From a checkpoint of a small image diffusion model.
Model: 9.58M parameters, 48-pixel images, arch dit, norm layernorm, patch size [4, 4], layers 8, width 256.
Training: muon at rate 0.013, 8300 steps, batches of 256.
Data: trained on retinal OCT scans (Kermany 2017), 98430 training examples, 21.6 epochs.
Rows from block 5 of a small image diffusion model, named by matrix and row number. Rows with one number belong to one neuron. Each number is 128 + 32 x the weight over its row's rms, rounded and kept within 0 to 255. All counts start at 0. Numbers have three digits each.
After each neuron's rows are labels from the 100 images, of 14848 (inputs lightly noised), where the neuron reaches its highest value: "top examples" is what is common among them. Only what is clearly more common there than usual is listed. The data: retinal OCT scans (Kermany 2017). In brackets: how many of the 100.
# fc1: MLP up (model.blocks.5.mlp.fc1.weight, 1024x256), inputs 0-127
# fc2: MLP down (model.blocks.5.mlp.fc2.weight, 256x1024, transposed), outputs 0-127

fc1.53:086156115116131109147018138158110069151122094082136107088119163135106157128142138090114144136106152132106130107117116108136159089164090118146124125124120176195160122163127174143144148117102149141131137207135114087106141146134156054093129138105114134120078160188087168191151123134110148136111166107058109141146174138105169183124153164143155143128171159186132136122073174188150127120126
fc2.53:118161139140127141124045167073097120117162132137106171177117069113112105152097081140137141090122094132102122153101136123120102078155114197167104126067122165083078122164083102184090132117161164118095105055114116146119156100148086115155120039043139120137072128152136110133127117186134075113158137104126124153154122165107069140116115104112182117201152118075148121117083128205130100139101
top examples: finding: diabetic macular edema (39)

fc1.766:150114106129130078147117142110146170153081124103091143129123134067128178130127114168134137130073130089135055181203230139147102096125102075158159134125086206173126101110192129115122157138136113090157141156104122091123088182076154106152122162176158142130118158180112122091165124153167113061172145129182176050078152059130145093136149062131156111091117093104191155182108093142108073117116
fc2.766:143075162082123169075114099164114154219122127131144159082196134139108115157131136090169113152151114107120053148154104105148132091180143120107144135110116114115072148134074065143070115123124144148148149091142125201125112125111116161140092080160117121142163092105121124155115114102116162165136121118076167125116102109153118154109143080117137126173105094166145113147110145062086129121069
top examples: finding: choroidal neovascularization (86)

fc1.41:095104147124054148117145098130174073118097129150107148144096100070096164150161139153127202124202083079155077144144169123118157155136112156148111082130156092104174166143133145102116125112186095050114131108156096158148117111081169133117120129113092131125134133173110144057125144197086084092127128124108130141116141143104178187181074126111113159145161142107166111074098123098104064139166
fc2.41:128137151137085034141150095119117200115112134115136103121155122045083114165112121064113084052055145098156076133102090122151104092124093110071133187149149122134147155098109153148122113060149155183102115175080147112114061127161168165125098154120097122174128086228135116144119122133122152176130133116114122118134136150116098177147105131151151127081149112143125120101162122095096098137144
top examples: finding: normal (78)

fc1.226:089057137136174109193160124135110101136176130073111166132123157114152121087165168149126086110161153122132089168090142086116154152122078149120138076141162136152145121140112137108114100113159141147116136130119122121071143107137107138077108075146169095110167139151142153121128162114155117086107114136196132116149165142134079108114135121166141135141142125084186072108094109079184071123101
fc2.226:133099153075166099065171089149130152137171157120123118128170127118136168121082124146149123099080118129147196095138115119128138129098092144103161165110121140061113136144112132146153131114147157101192065141133131146132135132057111130100128194079122073140179061132173117148138139143150157115121100091123124082120133123147173112182150123088129135147148140145153152152145122166097095112107
top examples: finding: normal (94)

fc1.250:081091097117139183106102095154118149178132143155148098154169045158150127111110109130119109145155161109128148119156102095069141153125128144139147084089157081099153175101144131097076099119117141133107101168153106150117146152142158131120110158166071125109135111163106179083091146129071073135145084090059072123096161162128098079094120083141083158066166154099099126136176221119146130128137
fc2.250:127165120107210076094177123070163095103107141147054105155150079141092104080093106162142138105174129146087092076151112122144115096089153108118095120160113096118117123146113131159076136216112138100144182217109109164140160106073104206140101127101113129157153058111124152090103105091214101152081147091163062141114117126143156180120143144089100144108100180074123137150150112154127211110143
top examples: finding: normal (91)

fc1.605:097112097135156147107150123139135126148135120255195153129096131116169184112144095141088000127145114136144153141154150000123126122136111131128095132155089185163140109140118121134129183155129124132116126146137205131126124030109131142061139126160130134133113143134135116142129000145106124083093128225053099142115119134101120129109083138124145130112130145081125102150127105133124133150097
fc2.605:127084091117124097135123146115156119123148157168179110117149116105205179117165167159140054129087113156136147141121160215140150063135122151117101153106157255127127124111140132132113147151092117120140170111094113157161093085180126155080192158119142133185134154160118161089160000154148100114186116126110147109144111150141092141133095070111140178110156164164116124131098176175170183166113
top examples: finding: diabetic macular edema (34)

fc1.17:094101119143149148099107153086169115137134161238121141105111124164127084082128077176114120093129165098161184176105142077111135131151122141124123140179177099125124127175096134072114160148171110128132171112143133194122107062225118104164152114075156132120130141142110095146147135172096128127114095147083137130182188169101099156112109101151125124117118132097081083101123071153098137103128
fc2.17:106128080068120133125160200070161120106123135142073107126138096166131132122169172118116148127105107151140083126067142142184149178103119121121126133138184112130132168161163121070196125143102157134113132144113114123194175099155097110156130143147142127131125150122124154110060116188133118150169099132126073122081089085200148139112038055136112161098132132102163166124156180205092113154133
top examples: finding: diabetic macular edema (34)

fc1.121:102209061141131088097128156125169152106177139112127144128101071104124120129103131109141111085106114187145114165149113098125073189103104146146158139119151112138110104129135207168082119116124097097106163188168111161124171131166100129145116164083112099141100162109152129090146131099107118164085155129104113164112178063128110174115130136137096129136104108100150113116114184070097109139097
fc2.121:130130139108185114176096174152110102112153084121104148136106128111090113163169135161119095106110104164093160072138159126133080088152105145137108102162136113110118088096075056135170132168130131160125138087117119183155132145135114148148102096098132129113114092169115124130145125110076075083142081111129135061184170056092138156115150191123146135127126112130144101118158179129071117117055
top examples: finding: choroidal neovascularization (61)

fc1.475:189145140061139124154104109137103107108114117113127144084136169138129159140072133131119107177128159093098133132108056104113096132143115146168083117109167092107126146110103078117147145142119117116132053177152146173145180128102119161150108119182142217115120129089161107124135132101127150129183144142144140151117132097133026211230173114177150115093119082152120118125110104108090089124083
fc2.475:151118130205125171115146185094143127154071104135152093166158102109086117132093102112120140105147098121117135126154175130109130148147144061146144123156068101102105204138107132108113112183122110159120074098171108151135185111193110053157099175123180077118083152064132163124130126123098107150159047120156070100161135093062191182082120180151187103123126135100164161089077166110149095075132
top examples: finding: normal (80)

fc1.392:064127165142119123136097160150135121123081123135119114120159083112162098154104134108196065096075091092093147116112121113125176092122077175172125142096221130129157133145166096097139176148124157155125160161131194116109182137105087166140131085189134108142148101135126110154143233217079130140188070097097084137142136097098147110175149132095112187136145170146150087080139105144143125105122
fc2.392:040096118111109127099096138108106165144084122146122157138078086105082119162103118140122125157172169086089155114185160137177096130149056097135097115178045139152135138117204171179105117169150160112092148118120150120152170105126094112118108182134127147163124137130152127177089122105099112093219106127106067092116099110195112108092151084132120154091144128118137115085132134135143109141104
top examples: finding: normal (79)

fc1.59:035128085187164070145103156163114180117087135113097190130079093129105145116106117170138099117133116183122132107097143178091130126099153154112125140163126150148096095117142107126154119139124098125147074108164118120134165117130141132131106047177063110079193125127108167111170096118174070158140102160114127129129094090149139166103123100157146170151095166088126196129126097107107115173135
fc2.59:104123105119193111092106116116147091157062177135108074121196141156110145169120183047146120124135145150081141186065136127209081142133167150119133165109152145108168119084163103117098122185098146112158130161098130193122150139116117138105126164145123128124115175110115101153116156135115164155165105137171085093110079077069140150182150167121116181091132125171156097167081206207061097115156
top examples: finding: choroidal neovascularization (60); finding: diabetic macular edema (29)

fc1.240:161156163141131099112101097108108196119029114077121085148106165094156130140139129086086164136186074167136112087163153109106146104155138151149159160141131150114120132155117133118099106098154133120078137133108117136102042112175130069091150129144154105132106167110147091124106137076101089115096144126144198115134129138135128112068172083171110097094121120166098091238154082136078142121201
fc2.240:078152139141161103131120160098138104133113091143132211110080166120116112080119060117131100107131202176101084168133122104104115179146140156126132093117076146137171112089159083140153122108052136171166140066072150098132157129159127158128078133114173138144147203129116108112116139164148132089115110131127169141118145175122120186107144139155129124099138146133187162096127177134164110115137
top examples: finding: normal (96)

fc1.124:132176143119157142109084126123117113082120080098081102142080140137150113115091096104123152098173122180124175145100076119113144086171101149090136153096092099169149090154130176124088117147162100157132138126155110087199110155104117103067119182121173133183098098143140165154077120180147133159138123096203095160148117151149091146091147175150102103207108125107093080123097098154082116100126
fc2.124:120169141124127122120125214133149139131127137151106174101178089152108094186114128126119121141098120157157100166141069098039125171138112160121117139131145164127131081103111103114152145120121147130093112104072143097095138096170147124124109132156136165134086141096103112185161119072126151120141149102123092094115162126133220166104159047159065120055151099065079076131071125138150156172133
top examples: finding: diabetic macular edema (48)

fc1.586:136124116114186048153127178128163129085094099107138185129145088195079129128122168079130133120088140066118123105182133130143151099124150136141112155135145171151112163142122140101097132133132165141076151114108145136099135123187118108140130203114144172132105089109134116085143137127100147123134090101071134085165135059111090123164142167171100116060133122146103126115171138156165154112056
fc2.586:137146126138190129157103192084126124112122116131123144158101105192082137118140165124130125079152149117135113122148096128146130151078099160167190096072065140134113129123165174117138133154148148122126125074086125110156093151092105187099133133122173115173106079167116141131176155126148151160111133145130156203093122111092179113138147150146107059112080097153110132116148142162115161159083
top examples: finding: choroidal neovascularization (60); finding: diabetic macular edema (34)

fc1.667:079138111126122114115174074142138114169108218116127131122043099083154101157101163099146106161122084144113096170183055161128154159079114120130104126097093154122199116145154106128107137135128151112160052120168144207164126100135126188135126109134144196147112139076127112085150104081157076173113134218125102095163108087144168167100049120165153120164135121125118137166120089102161126095043
fc2.667:117126138141151099095162160067157154091141214130117137096209141066089127159155104133133124141174165194139141163034162142127118105144130182136113128131132092112161165147115095118143128141146106156132092151080124158124069123177084095109133195090148081123147103073126141143120105155121117073154129109150051178106153079160090135123089103084107134128146128098116116114059174101161134190065
top examples: finding: normal (88)

fc1.462:108096095109160119087140034147146134156148193161118165117088129149105195185123154134105105199131094141135069148130110147163077189132169169162134132147099180018117058183158154119153107070109119110178150138155130125114098112173099075106161148146118106125090125179112101130130134212116156122110130194111104110121119156158138125144088128095127126176121115084118128052148099161126127161127
fc2.462:146184100209121103172195178060201180137197172164121120105080135160115175117097110158123123136091168182133161179161077114114151218131166161129104118093165144186150103219167130040078129132131103180083121125099127136087073168131144132157142114183128141113111145169109150134113133125128093107106101121149088155132079101119135111091094096131119128133168180152102097081141137167140094084120
top examples: finding: diabetic macular edema (43)

fc1.180:126082133139133130161147127134120116145118107038076119134149165068146246173095133152182202154137117156086159102092102077109133150121142123186097107107053219179135131113121151145128065102112089110128102104160111150113138120178116120140179108106131115155184070115100125148091118104127116123190130086157127139062097123174129116140061176168095107133142119111128078104143125146110133138131
fc2.180:180109129090109100073136118153122131112154122121129104122117160067127166167129141100115134114135157149103157107143114122111130116115157133179094097167200131075112149123149121087141122133148115119164103148072113161192146115099110134110176132083090149199242179103143120169179112147126141151249087197145134131249107144044153123132046107137090111101163136149109124137137126125118143103146
top examples: finding: diabetic macular edema (37)

fc1.613:103068095139160122068147108082182055134129143130125170181126147141152110106121143151133106159032155163163081124191155153134147131131141170102092133147122131131149049124088123065032131123162148153160148116124120128129130099095151036107088061087096152140066115111134103121172141128094143106169114145065141158155162156119116117178115087147132144190138152175134083123129131089161127133146
fc2.613:121105121167061149118190168110139109151082151148101100127106129141197135100121044095142138125150131166134120209117143121096128166148181124121092162142154113099084114135063147170184113186133081121196148132103130099136164130169160117075124148144131155129102132095148174152085131118138099163139105147158116204094135116180187157052100125156109143168098103090109186146121109115115085092168
top examples: finding: diabetic macular edema (55)

fc1.276:130113169115207119151118167158142120095085170113075129110117150126060108116145127176127156148163110116154128077172100101156119135065162131137146072142088124130109071149152113132093116112123138140157111151122142138187117140147158117094137124179112132083088083162122128133110092161161126141099064150141200068102115196116012121113132081144123117078106141121095117172130158136117117100105
fc2.276:154134125173120109083092196016125118105144070109194104155133157130183159144125104112117116153119133153122069093168131128136113146178160094151140089175127085087067122135190139112105127161132124109103147135134134114140146114122144108145161093183118109100187063097172067137199128114133131097108025136147106098115144142145103125129127189101092140202146135151156147177161126120112136104100
top examples: finding: diabetic macular edema (48)

fc1.654:159162139141139103097142122124135092093071120165088123108121151070167103089156096168148136105120096171113117113140130167098207142107090140161068163141174157114148143114124128151101143173212124091148125137145177069151102114073102098161123124150132088070141165097187170172131129162081118170155150106163149103148059048106102117163136154134167136109154079090128107145147134146083147140171
fc2.654:088141139156142166136131126094121144146157057135102168130144124106117114083114107120119163138136072133097120099085166104055163126127106128118080100168122133135191169080164071116152168180147130162096144143131139146116180159093113131147108098122173141141115145128117095103173120135155075092155167061086202150171117141107119103090171107110097109172164222106116109082188139137147164092070
top examples: finding: normal (90)

fc1.78:187141128156153138126077084145091120144127139151086156113144113129143153140062138122070214132129141117116114160106086199102143142117095121099135063094102094152120131125125138114153122136115221093118103117117089125135099214111116170113125057153120155132083130129105121137101096170089157148072160152176074092090165140079114131202089147101126147124166084159127169203128139126159110125149
fc2.78:157132130094155111149114093137160134125130160139056134138082135113140127129129119129119143154117111138128131130132072120135117120131122119163155255167170077088090135118135073119110128149088173136096092117053122135133090137151108161149132116124119154140073155157089118085154128133140087097058160136150134158202171139164124140029092145128121151145144141086124149164088109095149127149127
top examples: finding: diabetic macular edema (34)

fc1.755:117144115088130072126058104097127144098143208143106108098117113130122148151151100089198099138133121101118138144126154072109201120110150134133192143138152137149128121100109133166101092139136106177078105106105136155063153127177122170045133097149197139111171118136067133124139184128108115127107087116130125126128134172171138126128128135185117181149142125057149200115132163112138143139140
fc2.755:094157110171144160118075118134103095143145177134136171092154099125145096118120125133113112106118153134086170154116145153110125109095139085091159116095074121112114161141135133115097144100122100110134082123148138154193098121137149072088128042103205098129150110144171122120138141128084125209071109134119103118129141149118107125153132094156144124117145139207137166088083109164134086164141
top examples: finding: normal (80)

fc1.176:154129152090160095112074085125181127156108122162116142140128079107136129150144135149140108125102121147116134176147093095076081136159147104135097200143136103147127094162078073097063142106148132100122176121135110114145144171181051097134101135147117111149103126135124123128203150189044139177116099124159164094090145110123133128130140073121166148093172188144133155123139163106142135103182
fc2.176:118114102112165124134132140109096062121113084132126105124101193113111123196199132113109153133177122099123140159062148107098171059157122085135121076143110118129116164148117103155170141140150170195052084107163119101117153117128132163147101169102099139153150117112121142132112116146118115102071149129136144122156118192157052128210126119155080128146087097148145141125162070075149108139144
top examples: finding: normal (84)

fc1.137:132109133152124174142106147145152128163181205102175189182102151153114117070099099146140168041045116155099104127044113099118129087151160124141176158087109149125115106149204125143060154119101162074179123168169129132129133130119138106093150133128134104173161131133116199046087155133129043162159098136098135079099130096146136092140090143155112092139190110109141114146114066165132163079158
fc2.137:155128121170151087101134086134138082111189179108105108121118140146117129120113158148125140193167145199143096131156128109124132095176111160191120113113118135151114164153176163093182143179140140190177124096102134099126101123102147053132148135136113103169163166124135040113109111127085136089134168122142141212118127119122157109086134061119117165137137151149117120146080167109138136108167
top examples: finding: diabetic macular edema (28)

fc1.38:099121108081153122088088131166120106112092067135161080130082026135168134110093115122094112145127151119124140131184122167124136188142243127179123132195117139107134098171166147104121124136107155073097110144124181089177164098154145184128124103156099129090208111127091145196115149126103118121142130162128111155094128127100129131168145130150088157085125121213095119098120102152144137162126
fc2.38:158149162037108141144150150180074103138126178117201152160088079148123127122235135106134135149061155102104126113126123148169172144117126099142164127129169084161073121124170138081107112136131134159174093133141129152138069119115140058134131097145140123096138118127164170134110120149138076138124063125103135074144156068065124134194136074162176121143127136080154085155066032134092089134136
top examples: finding: choroidal neovascularization (76)

fc1.575:194168139129124143131134129136085124109104168000056122156158104103174178125103128140094242122143126138111154124137112192116152122150139150095141139131058074123117138136178099108046104123132255115120129173145184136083112150146109178017133118124224110153115106155115142195133121112141107124134113098190176131134083144111106104156079099127119137131126110137131121087101152090125129126121
fc2.575:255114129147126125131147114147120111160132138102164137093116153105183126141115127124129160162102129139112164111111131163125084120150171092047108074129223154110119170102092141124176129139177217108093133082137123159248125148154110092135133148114187165153114145144145083139121143161108135122172128161124160121129108150162144096109057127138110136164104115088106071112143118082125107137117
top examples: finding: choroidal neovascularization (59)

fc1.481:155129164146177136074144116155146063123077088106141152097116158110119162096144100136135145078111185129094126155137117120091113136158085115178120103138154082164149132130121182111122159139164133079116149197165129150090048119150159174125099088141037131145105068111086186170134103169119178122130146147153105136131141124106125106131184137110082114154121069083107179139142167110129082184084
fc2.481:151163129124143106187122191097111148116104112149100112121153129078103161173233115143153122146053160077176167135138105113144119145095142135158126127150093150168183171135135136153093106112138151130092144137113125163114221168089070091129158109093173140128156170120120115126162146177199081129113134115111081195104103117143130124116143108160116150107163141157122162131100074139192101135091
top examples: finding: choroidal neovascularization (70)

fc1.671:120159140142075139164156130073134153086133125194085040124131165123095130183173110155117155013131110144122125170132137128131141123093161111119095173144160143130167152128133135123127112204162146108108093143140117128070110109112138190198146121142096106115104146133124122099103116166145137091125130151085133139145134118143232126087132060166099071090076124086193137097192091137044123160168
fc2.671:126130134135034134136149123120124104222124140128124194100125117127163125163168130149130123192120201134103147123162138154123121093136133154132144076152125141121168163127149124138142125145148102137087110121127125141107131158143107041125126067139103179100146133120132073120172130110109117164090143097094147125143123077123061162180158147194063094152137133129195155132152125180067088042157
top examples: finding: diabetic macular edema (40)

fc1.129:145148106140094130158125125052120134130113104107159111162142150096179156088180150134202187151169080130092120140177079094039100128144167121139125129087091123164122145092198152065143125152097098122152098137152071132129119116126119110121137120158099126156046163152147176117142121123148143134125139075123111091139144061095114077095091191157124134192165149124112157134096164118109143135085
fc2.129:084128126162104109122068089149147121144127096135092141153144111091126119148070108096153127151205170122025127111145148118097057163100085146114170069076067140115144137135105124132095148104138160146165099170160127102158122147142176099103121167114127124133075186077072171105102129201173125143118111134141157077080098126162180112085092127167092117092105164097145122129198059175134117169151
top examples: finding: choroidal neovascularization (81)

fc1.94:085106122214130166133174128048108213112082117129135132128093053138156083095092132180162135169129137124061142142149107139104105204096130156115168097085090093169106143148137103156103120115137086129035098071112100164151132141129098166141113082113109167120052120129104128146104144134142165166127134091143151139111065183138122088148110159178125113113162103088159148184165133107149099073131
fc2.94:121083130099140140155143121180088091129074153139076102141157124139122123115125130177134116114139074099087116099158111114115130118085116169180162147088155087074164104092072168111124133135146125107123180197131142114123134126112116138143113125129176065119074135130195132106188118112186165111146111154100115120123161189127155080074103185070093101114182112132147130177098135071164130178146
top examples: finding: diabetic macular edema (53)

fc1.105:173121113115135108139083137087131106046110103104094082149155110067121204095138132092119141094126152085129141089123075098184155100138132106153133124143188170144132136109152170090180099121114141183108161154167138152187110137129128087114037127213152125129151135125158179108157106103169062115108170125113128140105120093118078149139136066115154127093176173140132124125101075119103100095147
fc2.105:150149126117112105128090121174124158184127167156124119149081080105069138199116164147152119172121158096204076140161076117072077122137143100173134169135133127134145127097115153160065118094104109096122157097156137171094134152156111148129101149080102137089125106101102068172142133150161155154116205166102119072123172153107202178090136196101102158101125120142153097152098141180111148140144
top examples: finding: diabetic macular edema (44)

fc1.75:111199122140094094165137138118143120117163161125184157120117112145120153127075125114154061122174111099164139134117129183078086132154123121104100101134129146140158111115122139144157143165139146156108128199144162158154119020113143185192155181110078102105067089109108116144116090053160123137174178193143173142149157176157120136119121050127163139058101102160178167167117154170183088127092
fc2.75:074115118068141172082112112094201056158127094145131101108099136076126105130124123140132124050076148134141163165114127131146087084157145162123103137147102130135131136181105107143113113127115128148078146055104120134125110109156139129122114154153161168093154137117104126125118115151099074097138109122138122164109152204117133126156106187125241092109129155107133144060109098116134126147124
top examples: finding: normal (88)

fc1.151:191101154128112107142191128104114190096077129145139127076103083114089177107167173095076114105139184131143135131137119143184118125112172115090125158110111127172126115215144131151106093027114141097128164108100160104165118145138137086136120116157180145170132139040138155112185171146156082114109175124152157095125181143132144059132197115122128079112122195124161106133110113083131112092140
fc2.151:166156137122095142122216153164080101245123129128137128151151079148121138115122066206140139138080083088129161102167140128091141144131128148148157099091110121137094153149126174123142113046132108158079158147170140115099139128132129150146133143136138130109108124000075107157093105091157147115066152174130136202159103109100044071106185096094135113154116094127174121184103134161105105149106
top examples: finding: diabetic macular edema (32)

fc1.249:135114130156113101154126139115126090056054171131163071128203111127123160093126131143116073212128108154125157125142228111132168088141159155141147147143117095120134154079162113189161139098156091092075150193141129139119159098157153085117168133114071121077155146169103157165083131078136145110111073105110110138096136145116104109122121148133181118082163124143150127106115100134155156117118
fc2.249:131084126135149130083107163138094126217067098128132106101118153144111149125150154067117138037140089114123145188139204131173115117161131203133052171118118110152110125110126140171144142132102098125162105057125113082121198120138141137156135118126102128077164106203199109107104136131133131153122091127108138058107132119148113109158074133111135116090138107125143098105096177150186133100126
top examples: finding: normal (84)

fc1.218:143126113123140106136148117091137096135170097127140184209103120099121121082117111188158137094118125141148084093093116103136081097128103115181100125158160180129174133103166108147120121095156126125088128158085132097077134157136156146168170138141174141122129139159131138106123147127192140088097101117149070111195146157083094127117170125143129078177079118097199094110083125074150137095153
fc2.218:139118120105148101115155096121150190118164139117134089117180087112115125059138209132121122121176120150170155087171091136134159124096094138123143095106117147141095150120100105135116126053082134157121127133133109129127121106069133099134191181186177100170136074086192103112159119124159168104144097192140102122129132110134187167104155149134107145081173131132146117106116098145130169126165
top examples: finding: normal (91)

fc1.480:179078083099127099120110122160115103076107101141134109126084131105155159126125093118137133087137124143110129129204168083152162112090128101070127110101127087138121047089165107092093122148147154063137112159124135128203130139144130109128119084155152085081134095121088134122153132119169143130207171165101217122137158131120199151085106135136134222150137136156154111097141103088106130112140
fc2.480:113129135117153165074127097085132137189110094137195108145170127092116128176119160133135095162143113120109115054075158130100147131133211128008094164175145091135075172113119138170117129119131149145121151082156143170132158146145146149093113100144072101097134132116159079198056124082138141092166096115179157091130119132099131161120136114152160142129094117100160117130136118124119075076096
top examples: finding: diabetic macular edema (86)

fc1.182:086107108151111127095124104112085152113119142120169099142103112144107088159083123143130112105093121135070098161129116083077130077142084113106153169152182127150091201161152090164153102105212151090122188090116092108103079134181132131083100111124089116107093180159151147143101143171108177122158137140110155142185103173232079144131159116120108116101131126211135078120142134164066221108104
fc2.182:116096134150122116193116077108079142107136137121128112110119100104169112101080126085117172129092098083048131159117178129176077125179060094098179104178115179122165217168126144107087133116161154197085148156128151137163082116086060049142161175095106166121128113136154107130198098127081125143129068179132137145138100136038180140133147132089077087116122065036139164116168148128115173147095
top examples: finding: diabetic macular edema (40)

fc1.353:118127126133186161132063172133131167156158126154133124117167100123126115131106152120125102162105168099166230156177132136083093129132097134147144157110127062091172107085078127138115124125130094117074151074139135112134118115174127120170198086150124112172170120158105140070106094158092050115083098136173121114069143106108164064102113116108165099154125154103140099189093132068146109092163
fc2.353:148129145103132123100146067132108133151078120135135102173120089180150108129116155064134118066207112101135108118109097128246103138171143080092167122128160169150162112102098046096123118179122110137130117105175146119126147127116099092147134127130165088154156138146164117120113136088097165148131137133129103138116142200068170078134099165148163161088173119089098119127123176138100143066150
top examples: finding: choroidal neovascularization (61)