{
  "dataset": "retinal OCT scans (Kermany 2017)",
  "train_examples": 98430,
  "horizontal_flip": true,
  "cond_dim": 256,
  "activation": "gelu",
  "mlp_ratio": 4,
  "head_dim": 16,
  "inner_norm": false,
  "patch_size": [4, 4],
  "optimizer": "muon",
  "muon_scale": "spectral",
  "lr": 0.013,
  "momentum": 0.95,
  "final_lr_fraction": 0.05
}
Rows from block 5, named by matrix and row number. Rows with one number belong to one neuron. Each number is 500 + 50 x the weight over its row's rms, rounded and kept within 0 to 999. All counts start at 0. Numbers have three digits each. After the name is the row's rms in percent of the matrix's.
# fc1: MLP up (model.blocks.5.mlp.fc1.weight, 1024x256), inputs 128-255
# fc2: MLP down (model.blocks.5.mlp.fc2.weight, 256x1024, transposed), outputs 128-255
fc1.985 094:492473450452514526490529462495557481502450572591470464519374532604530468436487526479432428505514478541545511481408486564492508565532402486481442495486471404442420470510473386568524442535515419402558501495505523475428515505481536529489441504476449451522585487482554500508487494446542475515497541598509571561543506556580429530496519523512477487523563576432389545513513506414593472500448
fc2.985 103:508478530531485480496558497494517456480633490454538505542497446496481479546493634525471519460520475445521427502495439606472466393478468493509465492492372449479533498494464398442414520504546416552526470527362546425429495526462612480490510498517537486494462484500521478506584535476438503472420458535561474478517516475524455442502475608397461551506523380506459472512446511429514499509553
fc1.986 097:476574442497476531505556496439494436532542505499532459711477531467472514447581500454471455463486529483681527519514530490501495501503452531509487443490472535538513521472467562473519478500499486484499497494465516520529518502526492665468490493285485509562483408530516447526484487456543725473486473490493481533545517513465524481451634472523474520588513512529462495545520524493492454490529
fc2.986 088:492452509491443482463399449465476592490499495491460541504469472552505547485387453562461492381471483422423514501559464426434543462483543469498558493544412457505519437504343588456505457482448486544586481628534421555516515470459573557490499567418487510478554458468496456621471409467509375472542560535453496490485477535473435366447431545475488522574568423500510502466549537475619428488544
fc1.987 085:430523507373527493484540546473504512487484597449491512563465518479586541554469457522508563504450464448447487525539542493474494558472461490513460360454524569473528422519482435503508514539630479539484569496440438485357461450539513454493441515603399402588563425540430455499479476528452514483528421424496496504534556524590563574515588520500508535446515476481522549486518543587514506466457
fc2.987 093:505444518400511482455501508476571521521534507462509574492489431598514553479547539507462428588535575560478576485558558556566444534482520495470507575494500454559507523411477457523459507492567459497526472504491551550405533531480504512442419495497553459448453501576518508467519436453442473409471567519420491535552385523509438553565513508598502443543496512537467568498545568624484491612428
fc1.988 112:507442449490468476495469509569521534495460562509504510487434362462494550653519526500510562552512541502483569486500529411513461525471441524577512494496450438491578548517513477459509476507504468532568513518482601507489489570580470411429535535471443523457519498544500510561482460445466528397518454556432494452494511449561484485504479522444476499397357488463488477475415495490357411514493
fc2.988 096:539493404445559515532529447546558483566489438504505470503543610497496534387462526562637474569454482480470504483505490462525472471431567426505491461495534583381435517516477462483476477443544370476645531538479500465461512567450465473484473475495573504511391506538555487522498418429420534525513510457500462391495536509589529425520505484440488390528443526525477474556408520564562506478530
fc1.989 100:563540453482574459470489439464475476523555522509514538495611540469503556478531577498567510546489518465510552447424583560591490589536556506441522529522508572477443524426528505509458530527551441509570455536536574613480505477544553554511514453544500492422446458508545497431390577511463549553530543513350381565482490461546437536421526517499475487453331467561465496513499422472460590549507
fc2.989 116:486491487491509518430507462620487546615473470454444395507414510508401484516478432455517474565366481531451539476479440600548499625444561550483553491453536538500566416437504580468585447548521552465519473502560574478549484460450371454555533387481540521501548427444438503568464467538491486493453542460519613498426509441595469481470525481431421532612448557531457503504532460599487572547520
fc1.990 091:519477441522540461548440485433480486572454429425495527578526445465494582520531491505532481443472538393365561509589571470525420511454444515526563512478512525465567542506540429503480532506496465521530528442462435457547504537578496404414555547557555565538464525530532428538546555503427417514559587541352497550546428416602525549439485538482406601426495534448524452562564498416507524510546
fc2.990 094:492473448574461482417513524473525461440482552398479461487489479554468555467422437481537499492485437616394530481536519486571586469529535460493502492503438519568493501489506409343597561472432486477528580454478554460555493520502551537475443493454465438500535547499526459468575576495452501534453529475518543547477575529546423458413555490486550528545490454588510536537464510417474445490484
fc1.991 111:481543493549507526524444351359499437498516527473469492486441502477541599431605478497431525617528518440436514466468496550450428469528571511461487486508683487537464494480515546519529531518477479443505462450436478568499536453477469462534546430397535535572407439512473498495537519518543513480498490493455521505564455479406504515484530505518552505564541539445516666504479432537535563541550
fc2.991 085:452534400581535438500535477486569513483508521523556502526540486492552594528473508486454499540481476491520475566446499432444442464523472483546380499468539555468512485529501504534585552507471505520522423508454536444544563463501490589496516576547437505493565421528464500448545500478476478515447524529449515457396477501469523466467456579585414444490494427555430469643456419562526498479610
fc1.992 113:474476419549511496516532561503503517469548546475559573491460519532517522461546489509399510515500494531538470541487496560609492548411609549479571462423543408493465572370521394401507465477529521532480514490397593469591473472461415508552467474498482475608512578544449471481485497562495453522511543536401490516540527477525487532482482481509388470568437465479567544531454443572503479459496
fc2.992 110:479515552556432491495475539497464533561532512585564558483614538501466621482523535503406594479527588490483584494569542496531501561575482597558553529439442474601461490672431419417524467451492513532449514440498503510475512448472375517524484535476427475452503558515408506572447459513447487490584491446474546558477417491500511516490464477498550473554447538618510559555506441522524493474480
fc1.993 093:456407619501466423455501463458599470507492462444511485509474550458406525541463529597453507529512551405486416507432451530503567461487582428487511511562422482571472571489515503589460436459492613551570519423450469588499471476531567512432535484570542478534467536531465565455485567532559571472553507527506475489459545533470536556484474590470493532498473501486420493405610518451522510373432
fc2.993 094:476495512496478552403495524585565452512498449471480435485494479513400507513516490391430476525526481632503494433489455503468437472597431463547562521537589456469529555436560498520473465507482583513550468409492476618503536521506560537471450521496396557523543528494537542509512643562522496515430523535459563539634516497479454576538447431506512548562549511509525571496580561444558517547454
fc1.994 107:531439405428423497493553605538539461508524509462586494499496503498487450500547533508486594366533613568538436500426527524567485450425550485357385564497508454520459503500527586447534516604479409555535553456509578481503484466517488480488555585556576438550472453537482473439463491515488530497523476507438568460571476492528458507489447521589541509439486449609643520545440439497495575464484
fc2.994 119:481492384519419555464452540487519483422548527492577514500385491472510436507472513534451519410450329592529571481566549548481513598496420533457622524498497446501516473534498487558561506578389513474502537469486420491595553528505485479624515538471516407412527545446549501553508508528501524462527513563369562471417432508456481565522510520526392494487513484407452510492457391528482489525583
fc1.995 097:537518594478562427454482476492409555549522446483498469484348497467514556479530464535473458468423542475535471542528568528492497569470536554464579447373425475517432446507462356413510524472600619446520508492518544444545566484598458561473529499463434511487482492440470532522508554509574575495501472484505550584498507415463423524529541495483576412551530443523437468498483409481477476525481
fc2.995 105:540485466476581458449531485597528493546557496513474435503545509577637515444561444542495572473540561523511465452522487424438526510500460481472470460498493532433530482490506543327491434565597648573523514486511403545526504448418521466441539492490586553514448502563506470426457556564469484508504467584465395537519464471545557438490531469497448589543432571495567551493493446560514507602497